{
  "model": "image classifier",
  "dataset": "retinal OCT scans (Kermany 2017)",
  "parallel_block": false,
  "dropout": 0.05,
  "inner_norm": false
}
Rows from block 2 of a small image classifier, named by matrix and row number. Rows with one number belong to one neuron. Each number is 128 + 24 x the weight over its row's rms, rounded and kept within 0 to 255. All counts start at 0. Numbers have three digits each.
After each neuron's rows are labels from the 100 images, of 14848, where the neuron reaches its largest size: "responds to" is what is common among them. Only what is clearly more common there than usual is listed. The data: retinal OCT scans (Kermany 2017).
# gate: MLP gate (model.blocks.2.mlp.gate.weight, 256x128), inputs 64-127
# fc1: MLP up (model.blocks.2.mlp.fc1.weight, 256x128), inputs 64-127
# fc2: MLP down (model.blocks.2.mlp.fc2.weight, 128x256, transposed), outputs 64-127

gate.92:112161109112142132132114138164139180127112155104165158154136164091125084115143143119130158136107090126103114097152133142130137087128158110167098142106164104129124131106101154152168146130116139
fc1.92:126131093088126121104103138064136142090135135095121159121098108111114078173127156108151130114112118130128116086144150120185186152101141111161148205099122121145130112118121148149127131109163112
fc2.92:112129134110130139157149134148124143115108112153128091096148137135132128102096128150107134180113114105104159159094126101101137074089125162090146085123085108133147150128127145148134137127127146
responds to: finding: drusen

gate.46:137158130118119100137167149080091149164115073137116134116138102128145155125162076124104143143138113159077122174144146120127114114165125121132120076148143128116141126154112066137109159087101156
fc1.46:115109110121167089104076097169168122081110188119142124154126158084096097175138120155122108104133123107178159117123086152103140117105114153098144130115112141129136160158179168104121115136163096
fc2.46:123121142125102123160154140122100117100141069124112159075121084097146131119138083087124142122131133129085123172183158134142138145182148105162101095136115114139138143123099118135129155089076120
responds to: finding: drusen

gate.207:135119180145098112097113145148144144122081136153127144148136114139154104126138164101132148107170140109094114190121106123168093134126131139116108176114131067156117128094144119140146121143135114
fc1.207:130110081123151160159105107113114127112170106106113117096124178128118152154107139141120145136115125107140144060155148107123124116137108135144115104124109153132116154133124161112144123078130116
fc2.207:085117152150120097117137142124125078136081103173122147121144094126148085123117122127137123196110139116096119167068106117135127142117138132102172140127125112122145112134154100153125164108135122
responds to: finding: drusen

gate.78:161143104123124130124135075150134119097144155108165104148150117126092131071058126137152141126154104160167094157092093118151139134085114172113152136117146150157131162160129087158158169111135162
fc1.78:098116094104138112164130131127105115145083141127096159165135104120111142151147127116120143123108158130128163131151161113093178119144160093112125140168133144152136119123104126087136095158117124
fc2.78:121093134148144143116162093117101136084146115171159106136112164147148130160075130176137183162116127166134152131123087111155086164133105154120124152103139092140144143138153144141139153090140109
responds to: finding: diabetic macular edema

gate.81:154125130142124139126118155082071118107143098085164116129124107170127168082179122103116108144160092163126113063166142139150106139143136098140106095149102104123163105169127099147172142130099125
fc1.81:108118086111157142114136107145190082145115139130116117135113166107091087143091158136152159109119140114126149203097109106119130133108137139130132193124152142137096158109140142104121124132133151
fc2.81:135120157133126098126132200127160084084145120111122153138137105146156122119182102099098137143157124094115111117149165133122114143170148075140140095136133103141170137145113120147154174123133110
responds to: finding: choroidal neovascularization

gate.102:145104109112127153143129133111124147145138130129160109110118125110145103160131141136155130071154127101141110138122089113157108189103077110129142133111166118161130128141141117160138103116145167
fc1.102:127114087091085106141111111137130135143097118141176114108125105126137158130171102125136138095156134119156104117105129137168119096073145100139153104163117072136125155131109139182141102126094103
fc2.102:138168134118142120150145140114152094164116119132086129140159116102117136111144167117133109131115097127135139133148158124131149126114133149127116137106086158130076129146114104151142137153120122
responds to: finding: choroidal neovascularization

gate.40:116143149188124158138126086129160055145135113059160137149130111185135098158102127092146134135092085119169094140122167145132102107087159119140106123130089144146119174099125136138136167140127163
fc1.40:099139148102118135110134142117131155107076097174124115125140124083135139087111167137125126090166149143103161135135124108144168184143086129092109087136188125134140079149156118104133131071126148
fc2.40:133107115169179119138118086114136084136156134050137117152143118148168117131111130103159115140105099108159102128144148140161090101106150091128125127134112160167119172124116148171123133168110132
responds to: finding: diabetic macular edema

gate.239:165129150130118132096148137121113053150136136116134173142117099160096142150096119149141122124126159136117133097146135118110093106110149136148158156155131155100142136136148129079167090116101143
fc1.239:102123155123146138126132117131111099133078137115125130129120128135115112159133124112141150105120123147162139147121094110139151177143115110136122149103123134125125096084068163144087124123118082
fc2.239:108160172146128139125142088117140149142143151114119126159125128130154144154139157168099106140139163126098111122125093094137118128097126115145149112156125155115124114106157081128127095152120123
responds to: finding: normal

gate.82:134140157128127131096109094123075115156148114122140112141121132139173152140151117093155131117116096110135098093121128179146129134118158117159140104170161132172134127142125119152102127150096157
fc1.82:128094099149149142119157131123126113092131139085117129147123120136139142142152106112133126138101117096140118113177185138147082106115147093155146165092101129134066096110152174125144133140132140
fc2.82:110132109131115108152081131110127112155087103156141108109125132106145108107123139128119150111162155137162144085085054119124102129119153169106152100140114117148171114138085085121133160098144117
responds to: finding: normal

gate.230:172162139112098130110118139114125134149113130127157118130140168084133129113103163111133126129108127075117120105129128130147123126133157115163134163125084188140144182141118120136127129131123126
fc1.230:096139135122147106109157119128124158065131131159107099118099152126121111134135128121107105119108096179135117146136128130159145165102151160123099131097201106120155151120170111092065167112124128
fc2.230:137147127157163102142134078150103101140118153099110078143146137127134129131086157099182142126160157089142139103116107128058126117152134107134103136164125114106167176157158109164100119131108113
responds to: finding: drusen

gate.233:143144122114113116098144144118120176141104144073092151118129134144109100141181135090145107148148100106144154140085118091099084129120090074172129113141167172165119151179146131137118136102132113
fc1.233:128111114161145103108134113119132075077216115167142144170131128132158148133123102142116146139122168156111117071162126169115167124133131163140126122104136089120109119133113115148137120147138128
fc2.233:129113119100076123114124123097097144089163119089122173139149113154066104133168102101147135148154123115131128136159168115092137130108132058154123152092157127149112139145137143125086133149153094
responds to: finding: normal

gate.238:095096117166129125089102081126115170087119108134125085147137124159151114131160138079107089106116112105150185120085107166112111093115124115115109119131095154164165141170135132145128158146105106
fc1.238:155093145159118148115169139074113165160128103104120161139135114164162151144146069118166144103094114146107145157091123151105108130141107105117126117125148149141134144096170140155075127140106151
fc2.238:149129152121127127139082120165108074069125124118082159131151098135142118110113126095115123103133123115131130143125132138138129172123144091118133122159103109144151104161128116125156157134149105
responds to: finding: drusen

gate.186:143158130105110146110127146112142135147122089112118117176128124140132114123119147113105106160100120150121128145140179134130092121127107181094087142128133135180129139151129152064198145066176136
fc1.186:121130116136122084156121123127078113105144139143103100081158119141136111150150131150152114107127125068116112115122087147110152155111112095134151116138128142089104148160155071186102098144129127
fc2.186:143156114131137155105146112115113146152126119155157090130155124144113106143170128113088150170153145150148133079093113166204147142133111177114121129132146147112145100109114096113115145110128156
responds to: finding: choroidal neovascularization

gate.12:145102169085139169123116165115107146126135148107117137152139123126134100175112120101143138122147114133122143122111146132106095096151129125136118125132100147205116152111149147100112128168141134
fc1.12:134129123122163109117149112140134113187081112151095155136100107083147145096099147110156125128166132139119139177117108163159135074136175109105111102132085149161135109137126109110112071128126124
fc2.12:120108119135117131112112108117139150107176136109155135185147148173105094118137122060122144107131122127129099109172112177164172127116111167126147145097113087120142169103135118159125138097116119
responds to: finding: diabetic macular edema

gate.175:129151129165087148121130124120077117104124102100091135120117126066146139184115115094120152114113085142092135169149144080128129119159149142103122150096126106113146143114196133126073101119096127
fc1.175:083126130111177158155138157139150120103118096122129102102101105110118191150134100106136150126112128182082102174135125091143168160138134133106142123102151120124127128175127125121103122120109097
fc2.175:159120129108083131135106083105123162143129203151165127179160156138133106086111140154118101113130145138185112098103115150116125132072107122129129140086122131151119135120104120139163121144115151
responds to: finding: drusen

gate.206:081188147085137088084147108174103115131087157155133151109140116124147125132113103133130130146156157090137160129113110115123124079124128147135096149167171131139088122130107094137161155141125133
fc1.206:140107194128136154124128086155138125121138113126131136167192163157145097090126153082145133098115156142157114109120108124110106136149146154101138162110135088145121100117127114124146131132121136
fc2.206:122076126108140152178130130115163177164172073105153110109104113112103142132161111132109140087110117161106128132133134143138147142128136151168166162101122155117126115109171174103180078145129153
responds to: finding: drusen

gate.84:138160132098102098105104092123119142154140154143134100122136140118086135106087133144115103113178138191114153124166102106134118113098107190093141119145144121135117099142155122119132122071187107
fc1.84:103121152143132117147119141128153125126118131064153130170134083147170142185131124096142112149108149114112125125128154133129126126115143045179135138130103144160175140158098131140110108158117120
fc2.84:149175143146126156129159087106121141180168118141126107127108134112105107098111143135134137129123078159135155113134109123146143098129113162078105132158144126145102125116184179144145138095147126
responds to: finding: diabetic macular edema

gate.30:156104125163125102099114121153117149088110118106128141078093132104102151160132172087118151140139166134134135107149150102151131141105112161085147122141137165101110149125129146111098144104163107
fc1.30:155113093153130115152120125096155092141116142099116099138081133108111099119148084131129134141105170099164121087128105134158143165118108121116122165140168131105153137070155129152117147140123142
fc2.30:098188158098141124131123111129145114121184135109150110108150128119149145128123117148136112062165120160126106172157129101126095153168184143114112126120132134127102098152087109103116108169150131
responds to: finding: drusen

gate.7:119107159103123138128164105123140117140171102109088089108158081115138138129125089088101104143111137125128168119151158095142176109168139140149121133136112141116109160150156116157118150098075103
fc1.7:143128136095140097132159155129118120110134171141151097137138119120143122145107077152091108101114133149148112130139119149142120129147150135125166145124147189122121139100135149097181156119153143
fc2.7:125117105132087168148098120118134115121111119097125134117182124154142161134102122119154076080090140102094152134187129138157139103151124136117106110170116135160127144092170116164106161122058140
responds to: finding: drusen

gate.209:184119088140096158123133138110110150155133120116146140093095134128104122149129083085158160146149154138146107111099140135096107118179143145136145112148149160133113148116091130125104140119146120
fc1.209:158132140153136164125137133161115134126146107137139107162136146091096127158111174122117102119132126115137149130122112103112089155136100177101124155125083167145145118097131143124139126149102136
fc2.209:070160123148128142126121122126128132126117143097117150126150132159136171085118125127174097168123126125115140141143139095107109102137145120128163078136172159169139088144117154112108137096106132
responds to: finding: drusen

gate.193:108150170176106104148113151139123097205121115108115118143142145106115119110125136063106138135167094135134134102177147148137150102171105171143132131109138147120124103104124112109114172095153106
fc1.193:131109145136137156138147133116097100133134136139124159114171091142134097124170156123093103092146128101157147131120147131172113170106106168142131098137133161137112154096149104123074073137142146
fc2.193:079117126103113124132129138117156138114135109137117142109111110185146119145117073122133165124115150137094125127139135137127110065145121106085164159128149086099134153141135134116124145073118143
responds to: finding: diabetic macular edema

gate.51:117116145152153155154106059131128091141114126144122131147095105139153125143181107122138140156124135121132149122109134156103157152108142079085109158090095124143127183118153127136146127169126121
fc1.51:197108112126095145127144101096153111173102149131134171095095108133108132127167107132150147136112130149109122118089138131112154144106149090125155092097151091139092172156139152142104095156134159
fc2.51:087145164133139139167133136135105137082124106161127132130154132131188135118110144147163142084133133123131143122145105074179123103135144084104146161146113102108148097151119130151163129135111074
responds to: finding: drusen

gate.104:087138158151148156108158141144207105082128097148137132118112092126112096135147134137116149101171131122125143109113115129114116139096154116075161111144100122127152113133094068145126143085106113
fc1.104:148143081100110090118110149148112163144145147140163138123125140111161113132097179133134091150129168099122090176131099142139126090135127142073085127130105142133130136116131142095114119143124123
fc2.104:143091159119134152124145168127133085145127085149081102109132098140142140141120137160140130161127170146142103080125166112138129159134141147136137132099108128157110131107142156075125149098153151
responds to: finding: choroidal neovascularization

gate.137:073138093128147139093122075105132098140164121118120136112148143119100142161130142095153146130125081102102145168151134149137175113099126150117165152142091140152116148159139127124121157122167139
fc1.137:152158202125130121118140150151165118125101128121167151136139111147161096100143102128102124143138153149127087114142094122105107148127155102144111097142133120095153079088091105167159122111144152
fc2.137:101137099170135134131112124120105054100101160127107080122123134107132125155120106120165134145143081102134159163123150120134121119114145131129176121133104151109139157168132154114074114148131130
responds to: finding: drusen

gate.71:116168131138136151149180113112103141141142123152084142140173117112130126085109110121137134189137152133144126074151142129167129092124135155137105140109136131107111137120140107135098148142065096
fc1.71:118108161158165134097122076111127149135144126105099113117166133146121115110162113126139131147134136151138140122130161100093152082131153121142055136153154123123124143074122136157119141152118075
fc2.71:161115121140137147134126111098150113165149189134119116103102111131122084167124113106127122133109130136150110151103112127127108166095090108108111142100159135086121112100125131115115119181226150
responds to: finding: choroidal neovascularization; finding: drusen

gate.16:115161151153133103099167112124111113140148127111106117098174131100105088140136128098137166139131158142117111092134112163133160104135132086128145097113153137152149102142120114121125129137139153
fc1.16:097160117145151162157173142125153150142131129147131139159144106152115115090096145153068117100083131123128149122154107089107160076131136144105107074163132089127142098109131115175156129121154107
fc2.16:124111120128192124145152148136147130177147071116159155118082122141114162135116132150165127114127162103119156148147096178149122119080121134137150145137116138126135192132113098117128132155148132
responds to: finding: normal

gate.192:125143136123157140147136095135165144123099092165127136153095091103147105158115158108127121124159117137116149140120118149123115136138107111138096169125083122093134141130146128071155142138154143
fc1.192:176126094139111121116115125154107127132114101135120086136146139146120123143125087106160106131141110144162132090147128103126110097120163136131102131100164138152110152140132102132095129151168117
fc2.192:136132163134145166116110144104140130086132147135139141142156134116093106123119144119119152121142158136120118134156073149193140143115133123118115199126122150100140127071134059129125082113152142
responds to: finding: diabetic macular edema

gate.191:126141092178152127132156099125105108136125109080125087149109110176174105175120106132142104198097109094145144143116136136190114129105138095141167181163098133156121142096124132106160113146127139
fc1.191:109105134126127112159075124134127128106133127098150127137147127168176119177141131115145133114119122068163126150097184171138109161128145139088137153115109140107151133089069108178143128134085137
fc2.191:132123137094098134147129166097152149111080151149117141111133161109072167089112114131161134098177164157136111139134077126142123151152113154151083074094136128090123104194134091149105137118158106
responds to: finding: diabetic macular edema

gate.144:122107120133135078117171134173116128142097107127135132141114095103141113143166125132171164143138180112134136112170075158135119088135119130147157096144120160147168137153092158149122106140146133
fc1.144:117127136121125138169114110123134109128169171148139135096088159166108130111133132107073068135119074153097105131118154093142116142091156147119091137128157082137107112131131113131158131125132113
fc2.144:128099143057144137134080138175144128120140094147129124152120090140104151158122063130112127082152093095161140136125099131103107129102108150115116106108105132109157132131117138102153153119105149
responds to: finding: normal

gate.180:135096100104161143150106116142117098129130142164128132141108139134146151114133104117147094101152119123134115147112119134053100134162189161111099106169148105193106108137105125135114139068147131
fc1.180:147090104126089131078125113149106098097089110113125106152104167145121126111173100120133137129130116128105119116139105128130113156134146150121146114110145155140139118127166120155133156097113156
fc2.180:101098136124138143133131158167147174180157093149105115102101079096172138151122145147125114146106112105132101163083136135139107137108145146103096121129129163127109143133129182106077128159130156
responds to: finding: choroidal neovascularization

gate.109:119120115100127144119131111079120131145142140148155129096113113109165131152109124166134139117147098137081120141144095117188077159107123152112140169119096100160147095126138131158139144118138121
fc1.109:129098150144138119120137152162168123099130101130117103102161125148112093107143093095158148172138129104145133144117155124145165115137143110146132112136114163107135149143122164087120140150112134
fc2.109:162105097084130141121127126084127145135127103133118120132102159121158145160104119164082125071145144092121130130138145140182145135120104128112112067134151113146100124099124136128151103130133115
responds to: finding: choroidal neovascularization

gate.160:128148165134128099113131094134117094142114155163142117121163149133122176151095114149107151107144120108139149147148136137134095132111108095160121149110108165090166084122139126149119118090097128
fc1.160:185140159125148151106160115145103111145086132143134094134147138150077153125095107140131112125105152125136141119108160116084143148095132136133144153135130110130104143090128123164127063142127119
fc2.160:147097133127118146121114132121170119139160130116108152129069126159167109129142121083136149120151117148114100098069130123096146115193145120157108146088142084135108098110112149109134129144155119
responds to: finding: choroidal neovascularization

gate.195:147157106122120131121113146130150122129144109154148126134089134143130112143172139149117178159121115125122121149132112126134142112108103172127116105126157122102128097113096150124123148122161162
fc1.195:127119130107139117101094116128133134078109145123126083138133102129138094138089173118138113142121125108122112090105162177142140113110119132141109134162168179117158122149138136118144135162106100
fc2.195:103136090191133069099129194168145117104153130141138180140146154128157138114135138135108183143112119139119129108101105078155106122106161143120124111102114134163146113140091135099087137154118148
responds to: finding: diabetic macular edema

gate.119:089107157099149127111101104128124161103102147106154150123137189163146147120107107141136173162171125121139143108103100112126114119100133144170139158162100146147113143123157124117124124118159149
fc1.119:122149155096187178153109105141113147114081161124173135140112131122135138105103147140167150136168148141207152082090118138133136144100100134136097154141094136139116163126085143112157138109136142
fc2.119:123128080142103099104131165094115103154156133134090086138137123070125124122154118111120112142128136120089099131157154122091128137135134135130117131112126122126113139147090119139076092158119095
responds to: finding: drusen

gate.217:162150138078103135136144090156114131125086109114153107172136138156166124128112149123069126111134118099142141113133162152124168142105126133109133104140059140107167138183099118110165107146135171
fc1.217:140113095145108131169131159103112160161137134121124150116142114105112118107126094105140146152124144142116134096142153147069148121161128145134161137116176136102126155089113108078114132143108110
fc2.217:095101159119141129137102108170080167092091118095147113152129149133163162099125147167131128093134129105121139108143132111175132170075117126144098108153126096125142129136143133142181102158116115
responds to: finding: drusen

gate.115:150132122150099154119116147102099146142160132171145083108113158155086103144127150111138147161137105144124153138145103152133094110141104130074118158111110126104077141138120172151166179146164097
fc1.115:125075142120146103129156095154129089124101137116138160140148133094135167126135108181129123079099142103095130106120155134125143116107169137185132115111130116139148121133128075105102060154090159
fc2.115:141096089112136170095104097102093138095179134186145105154082160133131092117119159147144128139111101163106127138166132146141135124114069167122169168125145119127101135166133162118127137109124085
responds to: finding: diabetic macular edema

gate.103:140148150116202128104103066167134100113135166119128104135150107146130138162125124133140140135126163146157147130100089114114148139065118119122127161115128152093089177130131171101116136141120138
fc1.103:108131125163123152136189141069124111178161099113171087137149125145140150120175123132116105132127103163112149135160111138141117167161173104133144128123096120106157104104109100120133112134122164
fc2.103:163107103139116128099091158154115121063112133131171130102113138118122117174133106089120114123144182134081124160124173131141157117144148115093122106149130117154098122149113161161156152105130145
responds to: finding: drusen

gate.156:140116142174134151117091167150108156096128104104117091125080103111169130130145107086103164118158152105156149144145146124167123183141106097092122147124137073117108128120126120094081132135133128
fc1.156:114108115146123110122144114128105111122086098131137113131119094138197142141142105087113149155114126133136109157108142102127163159096128132085199161159145094126138117153129102128133116131123134
fc2.156:154116133097148157155110121126133176104173143132151112144122139151085137080105154169154103092137123149153107121150123132115114076155121138149099109092154136144105138121103145131117133135132116
responds to: finding: choroidal neovascularization

gate.172:126135138110121090130097133085106103159147127100116128103121107115116146175125159151157122150133154100140126124155166119134166099102136099126148128154093184117117136135127168143148110109118099
fc1.172:119104152160129135085128124121127153125168156104128136111128094106144135114152112112125126120131091147123129149105112162114110070150132133131115131109183118103115151111144122080154118149185163
fc2.172:104158106125125096186133126166105127109116108112098122113139137148117148125133131144123166130130103087126114099126177094094166124098089118116151118177118142153139186129145144181103117061124123
responds to: finding: drusen

gate.197:107137131162132130114182154157120142121109095148158125108081152162127136133116114135097117176095117151132151116085145100193135141118140110135122128118124115114140153092160095126107154090101131
fc1.197:109161146111157145104121109124158126100122092109128152126097121089146158118119162145174151151163152129140121132131135148146125139137095135106170102131124169111149097111120129100114169109131136
fc2.197:149140125147123119107090115112149135122150158145131090128112123107124133132127098147137104065089111117116122155090151089151106120153109156123136103137135114077157156128140117162156120130067148
responds to: finding: diabetic macular edema

gate.33:122114104137160140159130112147109138112116126091111135093148144127091180159097122161134120143116132111142128062138105112128082089136132142123095083158091165116115164122106157122150164109116128
fc1.33:109125143135117147097089168106137138116101122137125126133105111117175127162148164085093159105129149135117150181129159119135172149146101119093164180105142085130157127133139098102119118127117089
fc2.33:134132115114117117127164097159102041137113148136111154116139123068107115145105078135122126206139128092130115099101103149109112115090126136123138103165057137150120154140152139140125136125124136
responds to: finding: drusen

gate.221:111158170146127123155151087107076081096114122127119128124125113166126108102141121112135157122123115081145134114132171130172125091133146164128181150095149117082116141157108118113143170108159158
fc1.221:089117121156115166094142164154153138142082122132125161145137083120146148184145109115150145080120093145083136108115109151116099151135113182127127106155134118105107084082110154142130105096088122
fc2.221:105114145103175101127149105097109100155151115112154116150086134144094119143111144111118103116150162138164143154110109122149060120116118096147117124140142114135165104122119093077107125124136111
responds to: finding: normal

gate.142:132094143113131142127134120153103116083109092151122118128144136126129155149101154118143109138070122089126191173142139140132116121118161126110096199113124176135158131090131180101148111116122057
fc1.142:073116156139171116165127109123160113095113143147095094156106117146107174167118104153095120149121138101095169156128161153093092118155132131124121193135116133127159103095129127089136121165113112
fc2.142:121140117145119143119126157139140118186120169109121148134101125105134114120173117092166125115138129169126056121119121129121153148107142153155140133126153130111084165144088128145106127140135155
responds to: finding: drusen

gate.14:121108072133134133108158143163089110151080131099160137165139113145124109098117175135077122162132134113139112154126101124130120125122129161105115114110123111150115105114174142116108156124108139
fc1.14:117117137120126136175125100110128145115155154136119121136149079116097142188103079133126148128050139141156110104123137115104148139120146127152138123120118145174125148131127161135141141130131152
fc2.14:176167102137120129108151137140139122135098064119113128156131168137154138131141152140124126101167137110119141125166165121153125131154148130111119156175156092101145090148166140161111154138163099
responds to: finding: choroidal neovascularization

gate.80:104115082145086118137139161108121125080138133100111116094116093110141143162186137103122142131151130129118127119107154112163118091143125129106175149138131130153098137143102115090158157101156137
fc1.80:108098073143133116093129150128104124091106114136111155119087107127167133130134131091125152150129111096132136121145096134150190120132165141103127136133162133130148109161111118117143108099185135
fc2.80:156129153086148108129118117109195148145148129151110157135152146141112125141131081136124109079112157159129119128114114136096111105087066111181096130106121133132131114101154126130138132136076140
responds to: finding: choroidal neovascularization; finding: drusen

gate.208:140133138154140104163170137120113122155119095163134111152153139110136071165144143079111150112137144120086125129126110184172137104101152123079129124132129103120101127160118170134170112172148153
fc1.208:140094134123136180132124134112128085165145133087140156123133105117096116116140124097174117159144121125132122139106149101116117179119112138137140142087144114137128156087113123123110120124086109
fc2.208:127103147137114110159104113129096118072142119166125109116125148161084140111109100125147166080142098110120163200173117109069125113112139167131151132127125124113161108146113164109121118113145115
responds to: finding: choroidal neovascularization

gate.251:119095144140077122137154173125109122151106097146152147127107115152155170116147098143137158116154106198121152148090117132165137138122152097129123105105187085127146132121103087097144155122146131
fc1.251:148152110117129109108106166142123115172144112120127115149089109108155158141149118141136165114138103131115112161102148103168155113160130132133131139144161079114121135115113066149114148067147150
fc2.251:164149167120144153115141081142145166138129119123144141159113122138083121136106133140096121112112166125167146077150142122101112119105103137129132141142100134151124154131127156129147100155138113
responds to: finding: drusen

gate.126:115107128100139133096107164092102126142174123143094121094100103077138123123124138125134133084113199141139148127127115130173126160128132151136090143118160147158114164102154157104111110191139139
fc1.126:125123076172129101134149138179121115134093144106150135147156125139115153124129114115121130167125103104118094127185155119094121112122145131089135112114133100137150106152076110180168145093121072
fc2.126:153149112142106133160126112142120128153150110149135124100194097113112096130153094117084155144170119130129133150127177154120158111127116106112179141138114136105130072068159113120106078123144194
responds to: finding: diabetic macular edema

gate.145:153166086137124120153118115094090123137096099152097110122065131120142141120124132120112134145113111089121136135136143113162162126115124091119157091135097181163142145159164162130106167118125149
fc1.145:139112119139112138138108154092138136145137089128129098109106127125074170129110174122130140131108120099111173095180184109136127094160121144140129142133138147104149164126106147153100069119138116
fc2.145:127102103097162126148125166141156131110131133120147133140162143143132116097160143136111118068111129155146116115154088112137115115108095150153103163107141140116100068140088102081169121166101138
responds to: finding: drusen

gate.185:126154138117087131135148154115089131125156153175132093152080134094120122105107119104117159112166154153121155140105090109155170166121054152126099147149150146140125087112136126137161156121146147
fc1.185:126139165131086156146142140165114131144140138178107080106076131107114131122110130113123133115161120133085180117123105150139170114154087165134085131151142154123124089133156159156147139157147103
fc2.185:081092121118157094139088144160157116089095156127142164127138121134112144162129105119123104138097141122127122154092145149112130151108159143135148113121087117150133127140078085116110110128117141
responds to: finding: diabetic macular edema

gate.110:132125116083132114147085102142119120108112135136117101145134106118099136158087166125135127120118149121134147122113187099144150123085154145129145164080132153166123133171121128132130087131119111
fc1.110:155114128126144135145066133155122108107115135144117129120129092128093113167122162133129129102130116066110151166114152122135146157103136136081154128101088171107131111177159178120098134126139098
fc2.110:124117139141121113108175112108148190138170143121134151164141151130118126097156078162127117142148120198142105106170076139134114138146113119150116129141159109097149090095113112141135109131129131
responds to: finding: drusen

gate.138:128146131104134133128100142136100159101096148134158139104092131135198091135125132120147150125134149104167148098129116127126160118102135160163123143122131174164114165153120116118127123116151126
fc1.138:138093155124131136127158147105127101187165076124075082152130103086116132106109125106099104098098134145111084121153143117146149127158139097098133138127139126125136099107187123175127126154077107
fc2.138:113139118101126159139080105157105166060102154101153178106130149139136194118112113137134131129152123092140145123101110104134118129100128153158128116140134143142144136131114143113143110090125111
responds to: finding: drusen

gate.188:116155110116128111109161120159110166128141153143107124132130119136161104105098103113128150136164154122134113145114107163155124133107111120145133154149168114094102145099087134150081115147161107
fc1.188:128145122143124169136126154122159121110124136090128152144113110138180129101159164181148106158145158137108079120079115162118159099110132093125118117118133110168107134122117126109113146138145125
fc2.188:173125144074135115130120085101128113143094108153131156138139147091067123130108130119094174126163157118143158150166122146125136118110133163088098118112132148111108149127120136135140122144171129
responds to: finding: choroidal neovascularization